A small multi-label image tagger, trained from scratch.
Model: 40-pixel images, arch vit, activation silu, num experts 64, layers 10, width 320.
Rows from block 3 of a small multi-label image tagger, named by matrix and row number. Rows with one number within an expert belong to one neuron, the router's apart. Each number is 500 + 50 x the weight over its row's rms, rounded and kept within 0 to 999. All counts start at 0. Numbers have three digits each.
After each expert's rows are labels from the 100 images, of 14976, where the router gives the expert most weight on average: "colour at peak" is the nearest of a few named colours to the mean colour under the peak. Only what is clearly more common there than usual is listed. The data: photos with spoken descriptions (Open Images, Localized Narratives).
# router: router (model.blocks.3.mlp.router.weight, 64x320, trained with AdamW), inputs 160-239
# up: expert up (model.blocks.3.mlp.up, 64x80x320), inputs 160-239
# down: expert down (model.blocks.3.mlp.down, 64x320x80, transposed), outputs 160-239

# expert 47
router.47:539518473556519493571474529440544509525555548624438491467530542443480551546575478568481493444523455495506471497483481486524568487493578445491524481413518434501469534466521501542537498505585508592554466438496499460494493366497469559490583539
up.0:492512423441600500490498508428539512603620473538568546499518470458476495491462470510535445463548454487551461397570556532521395573488530598528438498498455427421505495537509526404551520457477494572522509544458531506489477539438551443583437516
down.0:513549462462494462497468589502478512509475515414440524552517526462528536532449517415566541511514476420479511433531530554462478454459632507475443456462547457534431538405494538490505469531416488472484431576475506531536506380575473518503478581
up.1:478516596542542506508561550538451414548543559543553375499538603545529625481520520516422520502502516556413454543423460451497493442466496494484528557490598516520480513556490448515444507524505507521431467548584462488540547534479524420482502469
down.1:503575475539479417575465452480524630449469539518565480480454457468539473555498459550501526429427515402422476518525434520490540519399549550544486491427452523435477471468530497469489441488566505568569506470462508481547503589472507490500543599
up.2:495588481487439434479444542489481560484519557438485475467497543554541464471495596491475575433495514401470512549601542526471547465502497568460511507502467426442467472476562610585596442499639453553572471582458456470527487450523466569522509495
down.2:527507565520590564514579485504536482483475496590583500504461484550474524432531460376530450473438548536559439456539469535427479518462503437535431507571537502481482602585500419502586510469514434620448559436563602475495417482462520506433480526
up.3:583494491488497503454510531482481539567506534520521527443478531493443498613566435572437463483535421593460517476520520472387525565435492455523442576491592545607496473606405551452488477535604479464534447507485566536558508510492561451512529568
down.3:502616532478495426466474493481575495533470388520521488552468483488555579478536444438465476471614537516559531532507487510407555545491428424492507394525497481549462529527481618425512502533500516467546541499563524450498453494412550585454495518
up.4:509533424607460470505508460494540540424446508535599454438528529546533507422474460450531429535509459510473437548508608529564502568457474467571500459413518583449612499583474499512514450511505397494483539513467506584537511365475490478553399462
down.4:499456501421433578423470484429495532501481534522431463499465432504459418562556473521551457531461444504624468520377521523507553402507447442493490550524550546469423412412494556565607525498493493493577528488437454474495491481512527515573489500
up.5:454458508468398492491475501509485533522527566525628501499472526634451545523555483455449551499556452500510530506487493400508474508451469497566581543487554421393514392425508482495516509447540431530489478414476504556454466533498508397536556583
down.5:501582564561416477523495469566539478478412470439573450490549550536488542518492478551433573507583481438530604523394487574467540545579517498616486515423513623539534472542425437497495533508489555433553590499515532455453438568482513358510540574
up.6:549471502599419449473460497502496398472486474442599523451424536566480525515525450450508423429510474461484528586437504559517515387433565523401512454481443540473473528483410591388461469479483537586497460470534464487480558485428600517553488524
down.6:464542578380455493389489477472507473587552555541495472555468511499474507435447531472495490467470461438591472544617481471510566420520520483444498509503524479537528496540433525455492544553518616460430465623569520501436468456517478625425450485
up.7:525441444533484546508452506514592565409572502357451487532581536571577453506457562519464545313485507518481514562527490528554530540530507476504510499505539482529535499493562421512522397515484466535474533558493560551517653504429482460506537537
down.7:565516535529506447451469484468507559522440542470549603372582392488431485451488461479478649572507504565518438599618491448508590444481425455435480511447472523497428440449500545459464445439534396459434530537542499491532481478516539467452524527
up.8:557471524418486515473547473542551571469451467458461495583491506482451577515422457424536543602489468521472519385485385494546504498495479433531565377479544488545436552423568530514491456521458449520502533459435590519636494482497467575483337448
down.8:496570506619447509402543468425509453475568515538490559426481527559530468547538489457561420465563432581561537547535511538389516520456538487444542485569489597469463489545481507492493628511523393622453460457559463494430498522488486501555507477
colour at peak: white; pink

# expert 3
router.3:490605474500474500522536470469497538486414466455508534436488507475520475567501487474504504545477519514524531526552530442525498500493474500449466425529467591478378491367541601460547543481475590445419480514516528404517545430510527590516570395
up.0:511468569421593545459583477465535586479550496458522450504546548511608465562458452501468522552556502436410496495488497495567534512460418579490461444490582565512549398495570477578583530520550471434570493551555527563505397483488489474569532601
down.0:477544491604569498496459408540522486446596418504520561484503549531514480490497489537426444590466472395481480433491506552448523511476443422550511496561504572526558526472490506477494488475497619492468650486424574567473501486433551439559409466
up.1:574594415493432488442461500472547528501446466508486498463365564470523551513456450530472525558549437505492503459479516473490593500554491458427435619539436522353584468467517434471416518514508553589534461500574489514464515500581525401446513449
down.1:447559544530508486516527527420423542512499502465412462517538499543490504464438513481448568500456501455539545465482533556576570466455461505498491507486529527518495589480533504435588476473561411563588424464517486496531501509465468576552465562
up.2:516516532558506351472537525503605505480549438546561546543517516535441429438487491469577491521533496504526482500492295525484567534555514441593508483532533513451474548487510433487527496460503588446508602497535586439489399475538515534478487523
down.2:552450526484492516540359549522517547468639489516507420515530455498464401556559502479476466451494403518509439488510461416467525532454582534482515505503509460494502430466492442517465478469498466529521592523495506488461548568485416358512502444
up.3:431523498482504534508533439507412465527514383460486499505499386500452568575480501577508581567476513508551407494585472497509533428559462495580441491621462520508528499527507617502562526480358541449468565453473556519512451397638564532482495423
down.3:359524476554492466440529550494473559457497528380555555485556562572509474549586516499427519521495504528425527550462479441509591453460429507491510522463527500509450491444486509502501408446561521501537567402604468614594535448412575526572483452
up.4:494548546556518440468444600468417478571498530492432592518522498474382496462463453515501550441572466478427528566433383439520505571524605507492560457441539524521507551494413543548494581526496604466544572467448568468493445514479460527469498472
down.4:481525434459517615424509518548496470477489446625398527481428500554499475536519601442531455499433440512408381460555534486449515398477484548490479457570489445566360446499497500483503475485539543507459554523488426511536535422500407462433428480
up.5:547393550520550546458553481511415426468581542507418446638502419526462530480497581393486649417441478487526520597539447497481558471500536464515640558525475518538507484484394541501434436563460451443482492494475505501511420429554500488469478527
down.5:422508451536494518517539428544496505569502489502569521444475469482404543558464536375463513536593526464529495563496462393496594476565509566517558541539550432401538444572502476533544499578580472495506486467528503493480492448422517491668552540
up.6:550458494495468556469516532494489440477530491525542505524602555625498428492504446462509547536492532564474572500513383510487533557534518447519502496511457494452503419475579525533539479554504521440533485502526484522565472512498434480524579528
down.6:512447519479483601518467563580445581525570417524402561520457499585553544481562509567493511530541463491557578472489500542438601418479511442541473545510518491503528428427512455486513579539482455463485581483521596473470440535498525540500407467
up.7:475496594513489540528545523428478387547509433548530444536520533495485452601439549573453345552499450459563445499510502562579408487449531467477516482510499431407473482528492521483545554485518487479480565468445466521464493414422513479532458499
down.7:550482488496491495533533489495439519556512457482402441484545549653595554521513412480560552504465498566486626480510564527478492498562421455559493565499514512547553471452523549452486494458602538494524475486499450468545459518523492585534464423
up.8:549514487506464536430518540487558534536434397438593488437525464457581453479418498560526476397423535524449490395540522454416567520478543533496400480490512501372540451558471542500476554514531528448447501533502607502514540496513521499527499446
down.8:523464542503456584457492490453449557564379412478453468548514537575461524397537438504493488503539484452509464465493480452475611501503466545611475457404481383469620470477501515453527453518505550519424523483485559436611526512486451485536526542
colour at peak: black

# expert 1
router.1:487485438566500578535445457529469533477535507578473530512527538450481511515429483429577538550532463495468512434543454569515496501445448598474440552498484516443552504481565488497504522442489502585507475524439591426508560493465380540468473441
up.0:458507461487554505512518463466497483560588460567482418482385420561486593465459521504420411548525525522489531442420444459444445529471503561539524491470419512518496372507527450494575573536524542482405576497496376623452579441471549457499479538
down.0:582549459597502461556518561505505449456490508509462499546477476527481593611577418484505487556474550537489543560480466448471505453475487501433570528482527576493546486516528493476514412440453561457537488439545436545452585494505541514535506485
up.1:429564411459400417548492389518477521438485480445501511612504406430457524416561417504522544480573519524477519456548467378537444507535468608437493476591484536452447515552432565471566348498478476571469467470530454494477480531478481490565465448
down.1:521523505459428540456544526558441503421532478460516560457467441506452474624473520434575530498481466577604501418444425447401550489455451510523488592509429430495425456458593451509491394482520568523577527448520460512472507364515505483509549559
up.2:484570413575500519526450561532478448487598494538418563502439464469549457456494560510487430415453472548463494524579500408519494540524630500431424454542462423496524336552496474431552482500529452412525491373467512383546571421468500491485516507
down.2:499511491558468402542500514549456545485539448465429532454551464533527641531547452428515565512596535529520505487433481458409505469551576460524535477447543523557606419626457491535488519562508543481519596478548506427412472558511486488549456562
up.3:477455374491534545534481441437609501488546474504521513488528491491477375394463449564517432432465563510389445426530483433589464452501462552480456426503475487478541482420545574343477607492548515540561470537517557477562565470524528533410509502
down.3:535400557531452425536599455539483400404560542449510464550473592467540562535561563562512449523492454460524478492419440514571482527480523484452563484497472433507535584443528517506524491552536552452518508509529463685453442544497511483496451493
up.4:460511478443509427531588459541462525507482489552528531423562492488481460540431423506521492544481501437564458545480544531440546540538497508471554433491566471526519512487529569468492526500485446492502432521577575470605515408511487422468534491
down.4:522569513481515539519582493457526517507436583586461532604587483517549479555466549564444520520445567419457508531539594427506518419598506497498497496538528561406538409505510462476482518489470570497484505541515549481482548424405502350612573515
up.5:529467477537481480450533611469500500573497521492575471513544542470458477599426570500457382621501537505437499570526541514503539411562566484525539496523426576538484573527510442472550545466563530562437466476521474551520524531578477537549521474
down.5:527582547563442489560593461484474595483483524500451462493516494462482451498464475522602546445448484539490455479374475421556535413445470462448453437480506410559483475513553504426616456503494478534525476511511454415482514523546510555474506400
up.6:537445626401492562407580444520523576491431525502487387479464456499456445439587426518486451506453488595516619536477503601670474433497467416381499517514437594545558513462468505529517441475566474519552595557502585441557519610450516534517502418
down.6:584509472573439403507421345479529604537420455464568506460434458565551555518503466533468562514545502456465490550519455448534416477546456550487498429545531517470430473474517476450548444465528497463454550533516560528439558532428543418546447562
up.7:465454525530473483477493422476545454507531472554551520480563507489425476479497456462446421481533538505499520477513502423591448585508543542446409405482430375551528375523479451560419507450606483405511494463472481386412404461481500443599534520
down.7:488499535451510438609498539499471506437391433447525463487522491517418541522557552551519580435483451485487549495526490479482441567541383472581500449405501404537567523443521461473491549535448483425566534514433547575560512440629523483511509581
up.8:555432500470624495461460526537454504502520530422489525407542476527508413505527502524452537521536509487581498453558425455552451458395510526412471479463583491462512489552508491527521523463474585551441522588534547476453565514548506531467552481
down.8:585527434554545512476534510512510489476597547476477600498532523451460531534504441502540397495471476431549578484492373514474486437445494560535448537488484610498493578526465452504518463534452451510500589493538511526486479552544456514576500504
colour at peak: pink

# expert 44
router.44:465467523565561483475556509432470424530538487458536505438404529526473505472478578462573445542517473452484488564530574483550487499504586561420510486526461422383476478363468462531431538528407519481514486537502424440500479440507533632519490524
up.0:585574501491418501530518465533459431518523593476511432515439558529528538555548488466477544465511534461460498570473402542492502612511597432450510509416491505597561636508491544455400394473434541462600467460433450498474546539447495543559538533
down.0:361522490558469597515375425464511556522388448498505576508545438414549571515573436543513498503539538473536529559511477534487482528484486551567438473518527550486466443512636506530518552466518502540397553487466552428490526516534525529531476439
up.1:492480500453506605563475531519455523523489471548585518528503489475573433502480495502478621445480530457466466472532509554499612521474468554466379496433503548540574479533375658509484616498484469441513459524512497499494391529440472441521502510
down.1:518447556400579547560513565411505448515539457553437487497519512477485510499539474516628453439527508581477475438475505536500490519517529456547392477447523510477537493535571519548496538540454506430459450431447543485536622502472483465483504501
up.2:614521509569528504477515485485538520416540563524590504578478513468402554393528476545463526536532519448497505438484428520445533553480482572540502464464466532510491533453489514532546389452559471499580460436427546594446470556534469506527432502
down.2:412532471541552494535605523495492491537480562476482567461517472451450487558543422544407432394538438553548538537468462562458447523422541410492505435470590536443443430516407500533539532406558572509490513470454386401480556430460474561475505526
up.3:518563517583478436550491534567561417465471504538531477553494459537470469464521415549537538446540535512508480547449452573496564505496520412360523527529462486414490534451552526487504492537484529467391569370462573483541532525463536552514507534
down.3:416479423542464506501448540518456565538525453608493539479465413463462548475492564498539618513493499533633559578475512556610521511571544574477530485495577529495477408503440520398460490494510444526533412513485436556530460560511545524628451591
up.4:555407526545537484670495566472520508453651514524487487548617529561589469469547518437450533480535464456512503472556527496620518488464525602462559352472460495523495485575583547518519423526494472449561378534507487465519566449524543427398510515
down.4:432479523548491588487501523559512449490442491411501455474585439541470478448570407560507473504508490519542443445556552549532549484501474448487515536473450529446456452498443581556541491502529520509559546432591516418498487479538489524472477423
up.5:531424545482522554483416445604552514534497479489551518521525546442423533493594556527487482464569489508469515521406601572503512426566561479474520431500488492576535369433491415593542568586539540549479563595481415492520524404537464506459395483
down.5:517571612457586467505486474540516490495519551603567447420538508496490593568575474501524547493554463496495555422426466484447516503568448551476556544540499460489521555440488543509469618503610497494452455475562539462545489497463466560505554570
up.6:492492449500574551492478391567471520469447506537514521427397518493466524647483549447441419505562457524519512462517621475384554487425467389428510550477428524472537447504459425498566475507503454452536495472506351471590527416505495507571518523
down.6:515513527466540482532533482567472483480523566549545394377498526599516514478449493432443548465586455387598558452501494424601573551596419590503450525539537491494540457486491440528558494557544544489519509465490528541585499549456501463543458533
up.7:470478575470513498535506555512449535486440537465526508477495493469466536399570427530545533470554449538507516456578423457570492455525481535476531506500520349619491459392527601461448439535426484491518528491525536546566562537455492446429534502
down.7:526427455394535498543466486544511514479539466533490484454537419457454472511446578429421551440536554521516488473523540559522533490440420460420477519453586409460490534498525527543494571571590449565509548497481476538563558465456451526381458428
up.8:552531407554457488556531508445549555437424452480462401532459566571528530437520473558507522462532512464602469428510510514583551501472403551429475516458531608464502507513479547494571436441471428488492527477484498571326424506476503503537547440
down.8:503526490523481503543555525507425439554440517530450482422341552515459508469598432457461450547482499597447530541550525487410496487518485451542377550495517502491539500514446469500525522481541477484479521566510540537441621574576462492480457438
colour at peak: grey

# expert 7
router.7:455486550527549460549453494495523533534476443554582498478541501453492500530427439456407516436464461579455495451434486378476532472533559463511543417512563489492489516545542487506556490540564499508498508511518430638446489440404522526562429558
up.0:519503551460630560469427476453448466466474487495504562494542563485452436466483490507406477393456624571507523456484539429530471470568537501479466517467459504477493503540534508507457521476569463424559579468484473460495596557577494486511506564
down.0:430452511429503568497449468465474515519445471556485559515510451388591509491448523497519485518407451450528479516486456556567500501437523497482467550478517481587455523404530552468418503537451482514475483441525458530518578406474515472568408506
up.1:382563538445558407491467550513486482633559525489523424452520538564550544495467475489440486446479553433487490501509492462500514510493475545501466514556466546520452439501544551460463505549513575535516453460526524489507521567436509418561559528
down.1:456407474595489511525483527551384488458565528492558560465418576527391573524438501514361443595565501503638502555557402471496358496508535562494447510526522539479501510572463538532460484542497507510573469493505526487593585484443443477580604563
up.2:539563494444479479519522635551524567490488526491571540475526459503522520578470541486460479552474540453515481564555426413346480561427427461490534531513539572404539518517476425569567490495504470523515390504542514527506564443506523514468529522
down.2:604381412430502683524450467466497486539548511436510473510515551518536456496464555504544520473469522556514555488502442528594475488511616523433477532449444448612496444475594521514462520526488479405494556509392414492506521515534430482554485431
up.3:428599533523448471498479482440499400511476523569471496406440595554516563526521528477480410420463561480476500494406511411493598557568548499481488593461545456541595565492521440594522481482506538487471502508494449524597410538517486420600442475
down.3:481438496462428442544519566522508481505576514541501512493490498434448511550552492510395555449660496496486514500638471348458399483434537498443483476551514567539509549545494568429471520406506585530463561460490399449535425575473521569491524510
up.4:503488437442453511542460519524475494475541473527511497541567504386497443549550433450429484415459505422523531539620449525488571486471523418470605451506528498432586437534516524522436470505359390411404461477485553491506471459619504486524534542
down.4:444445467462584501547468575587501485597500518448523478445481569543532568443497544498484496516571527486514463517496474513553547403517531523456550516474435556548460471526527461556579535506517419480513500435445492460506553432482451608515498509
up.5:452491488363547603477505535481580425546528583547540543554482518473502465464504463473532358459476535513453444476458533536470464531490440540572502533481517552411489524556570496452540419433569535444436511513486522520490453454439520427478499553
down.5:543464533501514580555490524454508448490496546509468407582556480510551538413467533478568447465440471543608372529509500469575551505525419482516487471545502387482475519499415450488425551616521467454384581439459500569549495527465467432519526466
up.6:458474436538432490524474453474449451563583530418470526527514559473514508465552569488471547441499532503455557551545384549535493518543448544548481528586509452502501519473545394568457469508540434511427424484506561407523536424477424450506533534
down.6:592376493432579490512476571564505531415455504485420474418495427492502459461487392497475584457567388494462440534453489462536482465536603466501509530460487473549513465498554567447436447484507502527543497469493542457486520493486554455520500498
up.7:527536506513397472538482473489528497496481511478517558480506521464517457507536516495470425506538536445464523433550520534528464562581589551551491361418494553534451548503474582373517479514453548571601465507566516549475507517398519548384460460
down.7:515461501451553513446507541459483503484530505557477451458461449442507477539526504498497460514541553558528577531494494457480501556514430505459626475477486427487543527608438583544398567542495532437480457629510517468503482496474518497504606521
up.8:548501465538480535506509488543473479447505482443628550389617555598423492506484469468450433437463463538620585458462359529536498479468476445482472448467554475519462371490467478518518480498500580454440554491522496564429447470449448515529632587
down.8:499461513500557607487481415559446447514566472558492476564457558567504627549415496455573530492446581479488480451531486470510527490527471647428509534547501520458477540507478501420484601489458464549571597527469410517485505465557550527499470421
colour at peak: black

# expert 16
router.16:462480463527452531450473433487554478474444501476619518491599535408536522472520498494522441478546464414552537462493499485471597578481474389453484530471558457434498469470400538499561499403556494483499533466551488567600572498461495365490450480
up.0:546577503481526510533466428480548497559581551518523582534502578464390562512476477497531528452454498405494459414500496493473456465518472571415562501526555496533456441537378501523470553510512570495564531515479462512585475503374488536497484466
down.0:415506498590463475628496566377542408560496445453437547485484438531519517581390462554530499426495478566526493474447475539508525526526489497537515464519428585500458465478592469430514547533486476497471404455527543516619564537538516532558606589
up.1:541492452491517549453462521448565525439500425449446420503502433595443562477443497489497601511575499388480511505531512560485465460530514596560465617435536471454542404516500572494516518474574495467477424485456420508427552486457570541589496500
down.1:440436441447487557441556391438509458460520561463419572634594577535556398511531559461496499440567484463420431473521489492417456348538516556548557459482496483492466574497543453442530531553562523417592426520495557511467453548514577443466497564
up.2:562478523436561557557470470520519463458522521507455554573573447532480451442408547438473486493544527460469555452466467471489509477557504526424512520456531482485488468519574422500494432513439463470566501478540523525488658452565564559451444560
down.2:539482397486555548482484541586420560452495584474522565629583558485589442542502555539458431470475522416477413474521498576490554527462394404512558516469417465519534521473597471449513516606548499488480498501518525506551471518507541509437444587
up.3:506455470460444571551628472488472540459510470500475510610519519488456446416564514577476506452503560480514527373490599499527509499567484472494491405558501553422480627519542500498539515527497506512462538518548508612630494488437501512589423515
down.3:468605507438418367595537482462578468582408519455410507561499522502443556518496584511520407532514498527529514477413513484479609527552445516535493364508509451468572481476442546459552515494503495556511567468525412476526436461446570490536452482
up.4:532454568501474524473499481530452511462436563532527535467517524426584583452463464458521453394489478438421504521428390543393445442498541569518527506540410513558549486506585570592520453530567518571484385502464488560508469558510524555502487589
down.4:571486522547556571459584482522468533498520460493509404439484438545505448593395432493501525535446414517571511506538630455588513589494563413410502455464436502479412406411461544518465560527527443455467385533503446504516568511561477489470550494
up.5:596499472490424551528425507432528492455518451473422499539550633433542527536382517597529533511505393524520559471589401528521431425615517587547556459498513453508492431464567465481503538501551546550440429579485462472452433532511506558520426487
down.5:550562485483549580410490452490466554411444486428534476534498491484508570561514445537460505490493492539452627516447455534439491525539556569493461485483502523512604548522566481532478504545462470438560450486488553463448506555535499498553586507
up.6:473491613469509422519517473545569519471545509519497476476559512458531467545463468575541369455537507444571467530471498447468477557478489498524523543495475538461564526447622438520473545525518472529520540495560471520585501519509460523358487471
down.6:490468472432429542541507475424478500517461476532463455527495558495540582503545554503433452579466524454493515613457445547497494515501503484495478464517420433488487491440503506516523634500544505547541444540487476541449511535493456401519467424
up.7:428482576512467584559597506493422478459475507517543455476500570589480545478519473406420579486462577616501437560493397528510634469471478475473523487420472419503494547505479453488518421448505465389547482541470506422485554443438447397511525522
down.7:530434478523447470468429397491435538586561483486512557577503487501575488509425558509548440535487540509511409506495441599513523383493567541499502462488604378534564496502592479443491498426535555497425489592512511503418535493478451585291485515
up.8:370523442512590524579405415510574547449546460460488476527493448549505494578500551527523471496538440569428510467546545485494545481493445494471537511466463444423506478511507440511530504530457493459476474492527645578590518475411465498484450483
down.8:504409501517507498470581506492551538428551424551403556514545467607456543453615571542461573550498474423594464542503467550590426402513419534631489476546516430399606514457512553522493520443568430519564498532470529437432447541519543484521597481
colour at peak: pink

# expert 52
router.52:395452458481488444557553521536421473549574495383501570530450494536481517479475485489497517581477470535542525464462470584525474459532594422479463577503425487404437478497437477488462481490596555540472520436522511411482469485540610504475491540
up.0:545463593494441476455543508551509470457435507542540431493440513464490523456603534506516438600494507513523511442583449409406380572466509556447597494486510583498566566473451518412440564470478476510508436486520512426483517540499507516507548513
down.0:529520427559605435562533556473518517416546523554499492403571455458554469530525476538466441536453583542456518444499573497485469415572489471534573491428560438432464461437479488484469564473523528465496416614547519498543419513568521512525494479
up.1:502443549520588512560446514451547537404461440419596462522512537561514502463403496465500437420595530523452381424524474606495523464527496599459484532533566495459499529592504501503444407515471516530591539526491579516524604552532553447555426534
down.1:513409547533453514543472551496520492471475521543533413546533462435588537547357512525483488419484524490534513444495510501591430430596542466445474398468523494498499463525558465447476522486507506583403502453543551516508493484397476425480559548
up.2:539451413585558443493473477535520536402443484522532554608613561403466436445504479509516546489498540462531523491492376470563490439629533370508517443522447526470580602521620489454470512490564516513526577500504506517634550409493472549523553488
down.2:558397565529497484510476457480520515467562520482534497543388551415531482483540402498417521463442520444471513457507514535511535522539516499479413481542407455436383520573408371460498444533450510545470510467526478486336472550464522449460483429
up.3:495477562496397478441521564586490539517508406554518459495591561491516572552526571447483538442511510545429585482529437554492511500457591526572509502411511413552503490569511518492446510515505532479417523591500499469499432458514543625503460412
down.3:593483395573566523542456447518398439530568365509488449574617533490606510451550534499565464528490543500492548525495594580480634479458485433585494504501518622536516535523518489503512525524470530446522410516500514448470470453546496510467415489
up.4:470464496446518498487529621434580539503570524598425654501488558611509471495526523429450474562504503582445464450551485449517464564472524560504407488508466471532471560440396559516523400528491463568506473533464498527561420500546484525457440470
down.4:443512457546513561558474486431497501542487428547442505525553503531531547466514538557567538541462429448565402519557416571472476409469448489573543518513506547527508524419458469408471504574512502449557492469521498539617451541405588504476500566
up.5:518473543548464423417489582556452516546541494554498553478474461499464645475522547504490577535478534437524506400492510515371531575434560564499570511514516450460586498511494532466458475471447483469511478465516612469472560565434456485369505484
down.5:551462473573452567602578463542413563472560556488455588442494466498467577541463511506391574487467492437466585529555507477413557504553448513531609511423469529493495514472500445561518592503490439480511501442456550493509433545486466524478521478
up.6:530493518592468575614508466517510480466485518432346532481563597473441514440554607479481576507493466483566512524566395482606528468506503511602557545485472512417497521516472539520577563481456519502574548504496544570393567542473495460554513496
down.6:558567507554482475431450555440562451422479445481571446504622513405431517447444538480598599577519490540475479493510538392505618432571488503561561553481466514502459517527481511415434552496580463431494495498491474383568467471485511496502574435
up.7:541487488458475516534479492554586439596583490474415561431534583482518556449484516460519500511439551550411523441499599570469468527504476547450482537562526501528572533560419554496451588558449514588448574539446462418507586489525422507524419459
down.7:533497526472528576519478581516497516526549469508476502488463444504448551425542463486595477469538571411586434531481414491516563541520418503557441532522488570501509551479473618481566569494487530502582444473386518466566443536487511580489496440
up.8:496515544414471430526452522436503536540467468456407537442558477549485544513509475506494530520494475603492429502522553485607519531444546546461525371611507510580417516495397466587537458588459541493492506459460453527495568517437440542535526445
down.8:450528589513577502488510546478518540488548464561535399493528492491541397555479494563483471468408439514454496549370512564476452489352410540423441452517460551489500566435563542549503560481489553445513499489503425327532556525519493454567502465
colour at peak: grey

# expert 31
router.31:470530530565472496560535516459451462531509526561478543553510563476454475530522424478596520513469499484545550559424529458576567451507574464530484528538542515459433403462462454544467486571580484536426500453465499374533466531471635538546494557
up.0:461558529539516523433515586464497459591553392513459460510415487447485526513475419568560496546496451540519466588538444490452517463450571375581526474564471542543484482560450522492455485555514521467399444471422426492448483549528498481456568431
down.0:455548549524529614524452481524503511526520452460522546453483487494490461415473608463491502499516495395534418533514522532392500608424540445544538521549470299515460490593538423520575540496485497491502501514453487484512492498552457517466545467
up.1:493473448508544519655510435591493485499483488532502446474514389480372475551528439502514571587491487429542502470503464479482503555567408473530472525493495359501433507528562524491527425552520466498462572549506473506460451441513553555410508439
down.1:511459494483519488447528512570507529538490534522520563556495520505473517489411554526598480460462550475521504568517468556548510519607533552480369540514449509528501486541500432448476488525489543488508473395503536446484473490516483569543505492
up.2:432543442494548484502472432461451462419479489567435531520416445597485529539511486443515530433533413434680474491523490449494558524528507521582495508527524494521492531451582345538535495529553512440484614482478432529502453467517532504445569485
down.2:482443493488461504479559526532638453480527482527530467480547538555437560642465474477451466439549426390503472502518336482405515516520625453527461563494484445537465478476577472489453581564511572454535433443495562459430544450547526525474477456
up.3:571530514479504562450470518490583453462527572509395519524497459519456526589464469449493483443490458509561645459507486489459544547569514482375435416584464455468526479468566559523547454510560540523561486445451573448502441487406509480415532469
down.3:469543533519518482493459521532454514513453610539512485514369447519468404464458509521499473391494537501548545443627535553494565530478377489497467496571535467436542436490482537430505460532453508586521505484501569420505444561556448551589516570
up.4:446510437512446411576476485512531522516508446471403411463434492474483479430563543538478511562447575461456520509425477458533450532472522531565498576479561484459452570509489482526436400503474452485525543538603546479480517625479543608434511502
down.4:541525505540457462575576399501518449529404435534451412503498548552540572623604505526538498447591444509491556580516500493507531522553457464498524420443443495494444539506556531575456535492632538496478420460459547526462492516536533548437508491
up.5:518543480394447507589453588554471532523459468467508533508571492393502538452594446526423504512452512425454488434402502464503512426424469471513489416461540442523532474453478559478551570524455468574537491573592551456454483586442480504436385478
down.5:484550407409458456454531435504461483569515541447545456471451476496484439400456466541542583485479519529520512515438481498470581481464447530432543606531496608525485467453470460522451473517484532397494551401559578434640498576441602517526528557
up.6:517516557525580498527394533537544535491527459543435516505542445487550513450395500465507545480573505460576434537409488521603420545577446479452440577439435484530528438443525493512458511471422537503542463537479502515501584581489494485430448531
down.6:514491389524535511567575424470388447525463493444504419408495476564482522485548703524506639576548451439528478662528481484484504526486521498484533436407443445464507474525551498468562518549591416498537493465456520517524544488546488421556461494
up.7:496498581527519434450473523578496483508429463446531494411519539495540512538525557473476479501553421603448492460456568577507395460415432495454504576512591459559479453484579550500564411537569539473487541492455524369541573525605469511488485551
down.7:520569446499460400501473452399476486558552451476493581573550536509518481518481510431509525370615426490387498457536574521502579497496481467557544470450539544546490565539535433447519521462534557508380446521512478518487406530530403535467567427
up.8:479477472410470536545514476558554493469464520545418448466533465611539422405410499489505491534546483486522538457480380455451530610535437431543493502477417559546533522446575428514488541489477515391557534457376573522475513469502500404548556492
down.8:483434409482463552457585468461433488471584562508462522520625478519509529477507533578452493493526563468503492570518425499516387529524588512507463465458436559495429530503490448482528573465501539527401496554411488468506441456547501535483505575
colour at peak: grey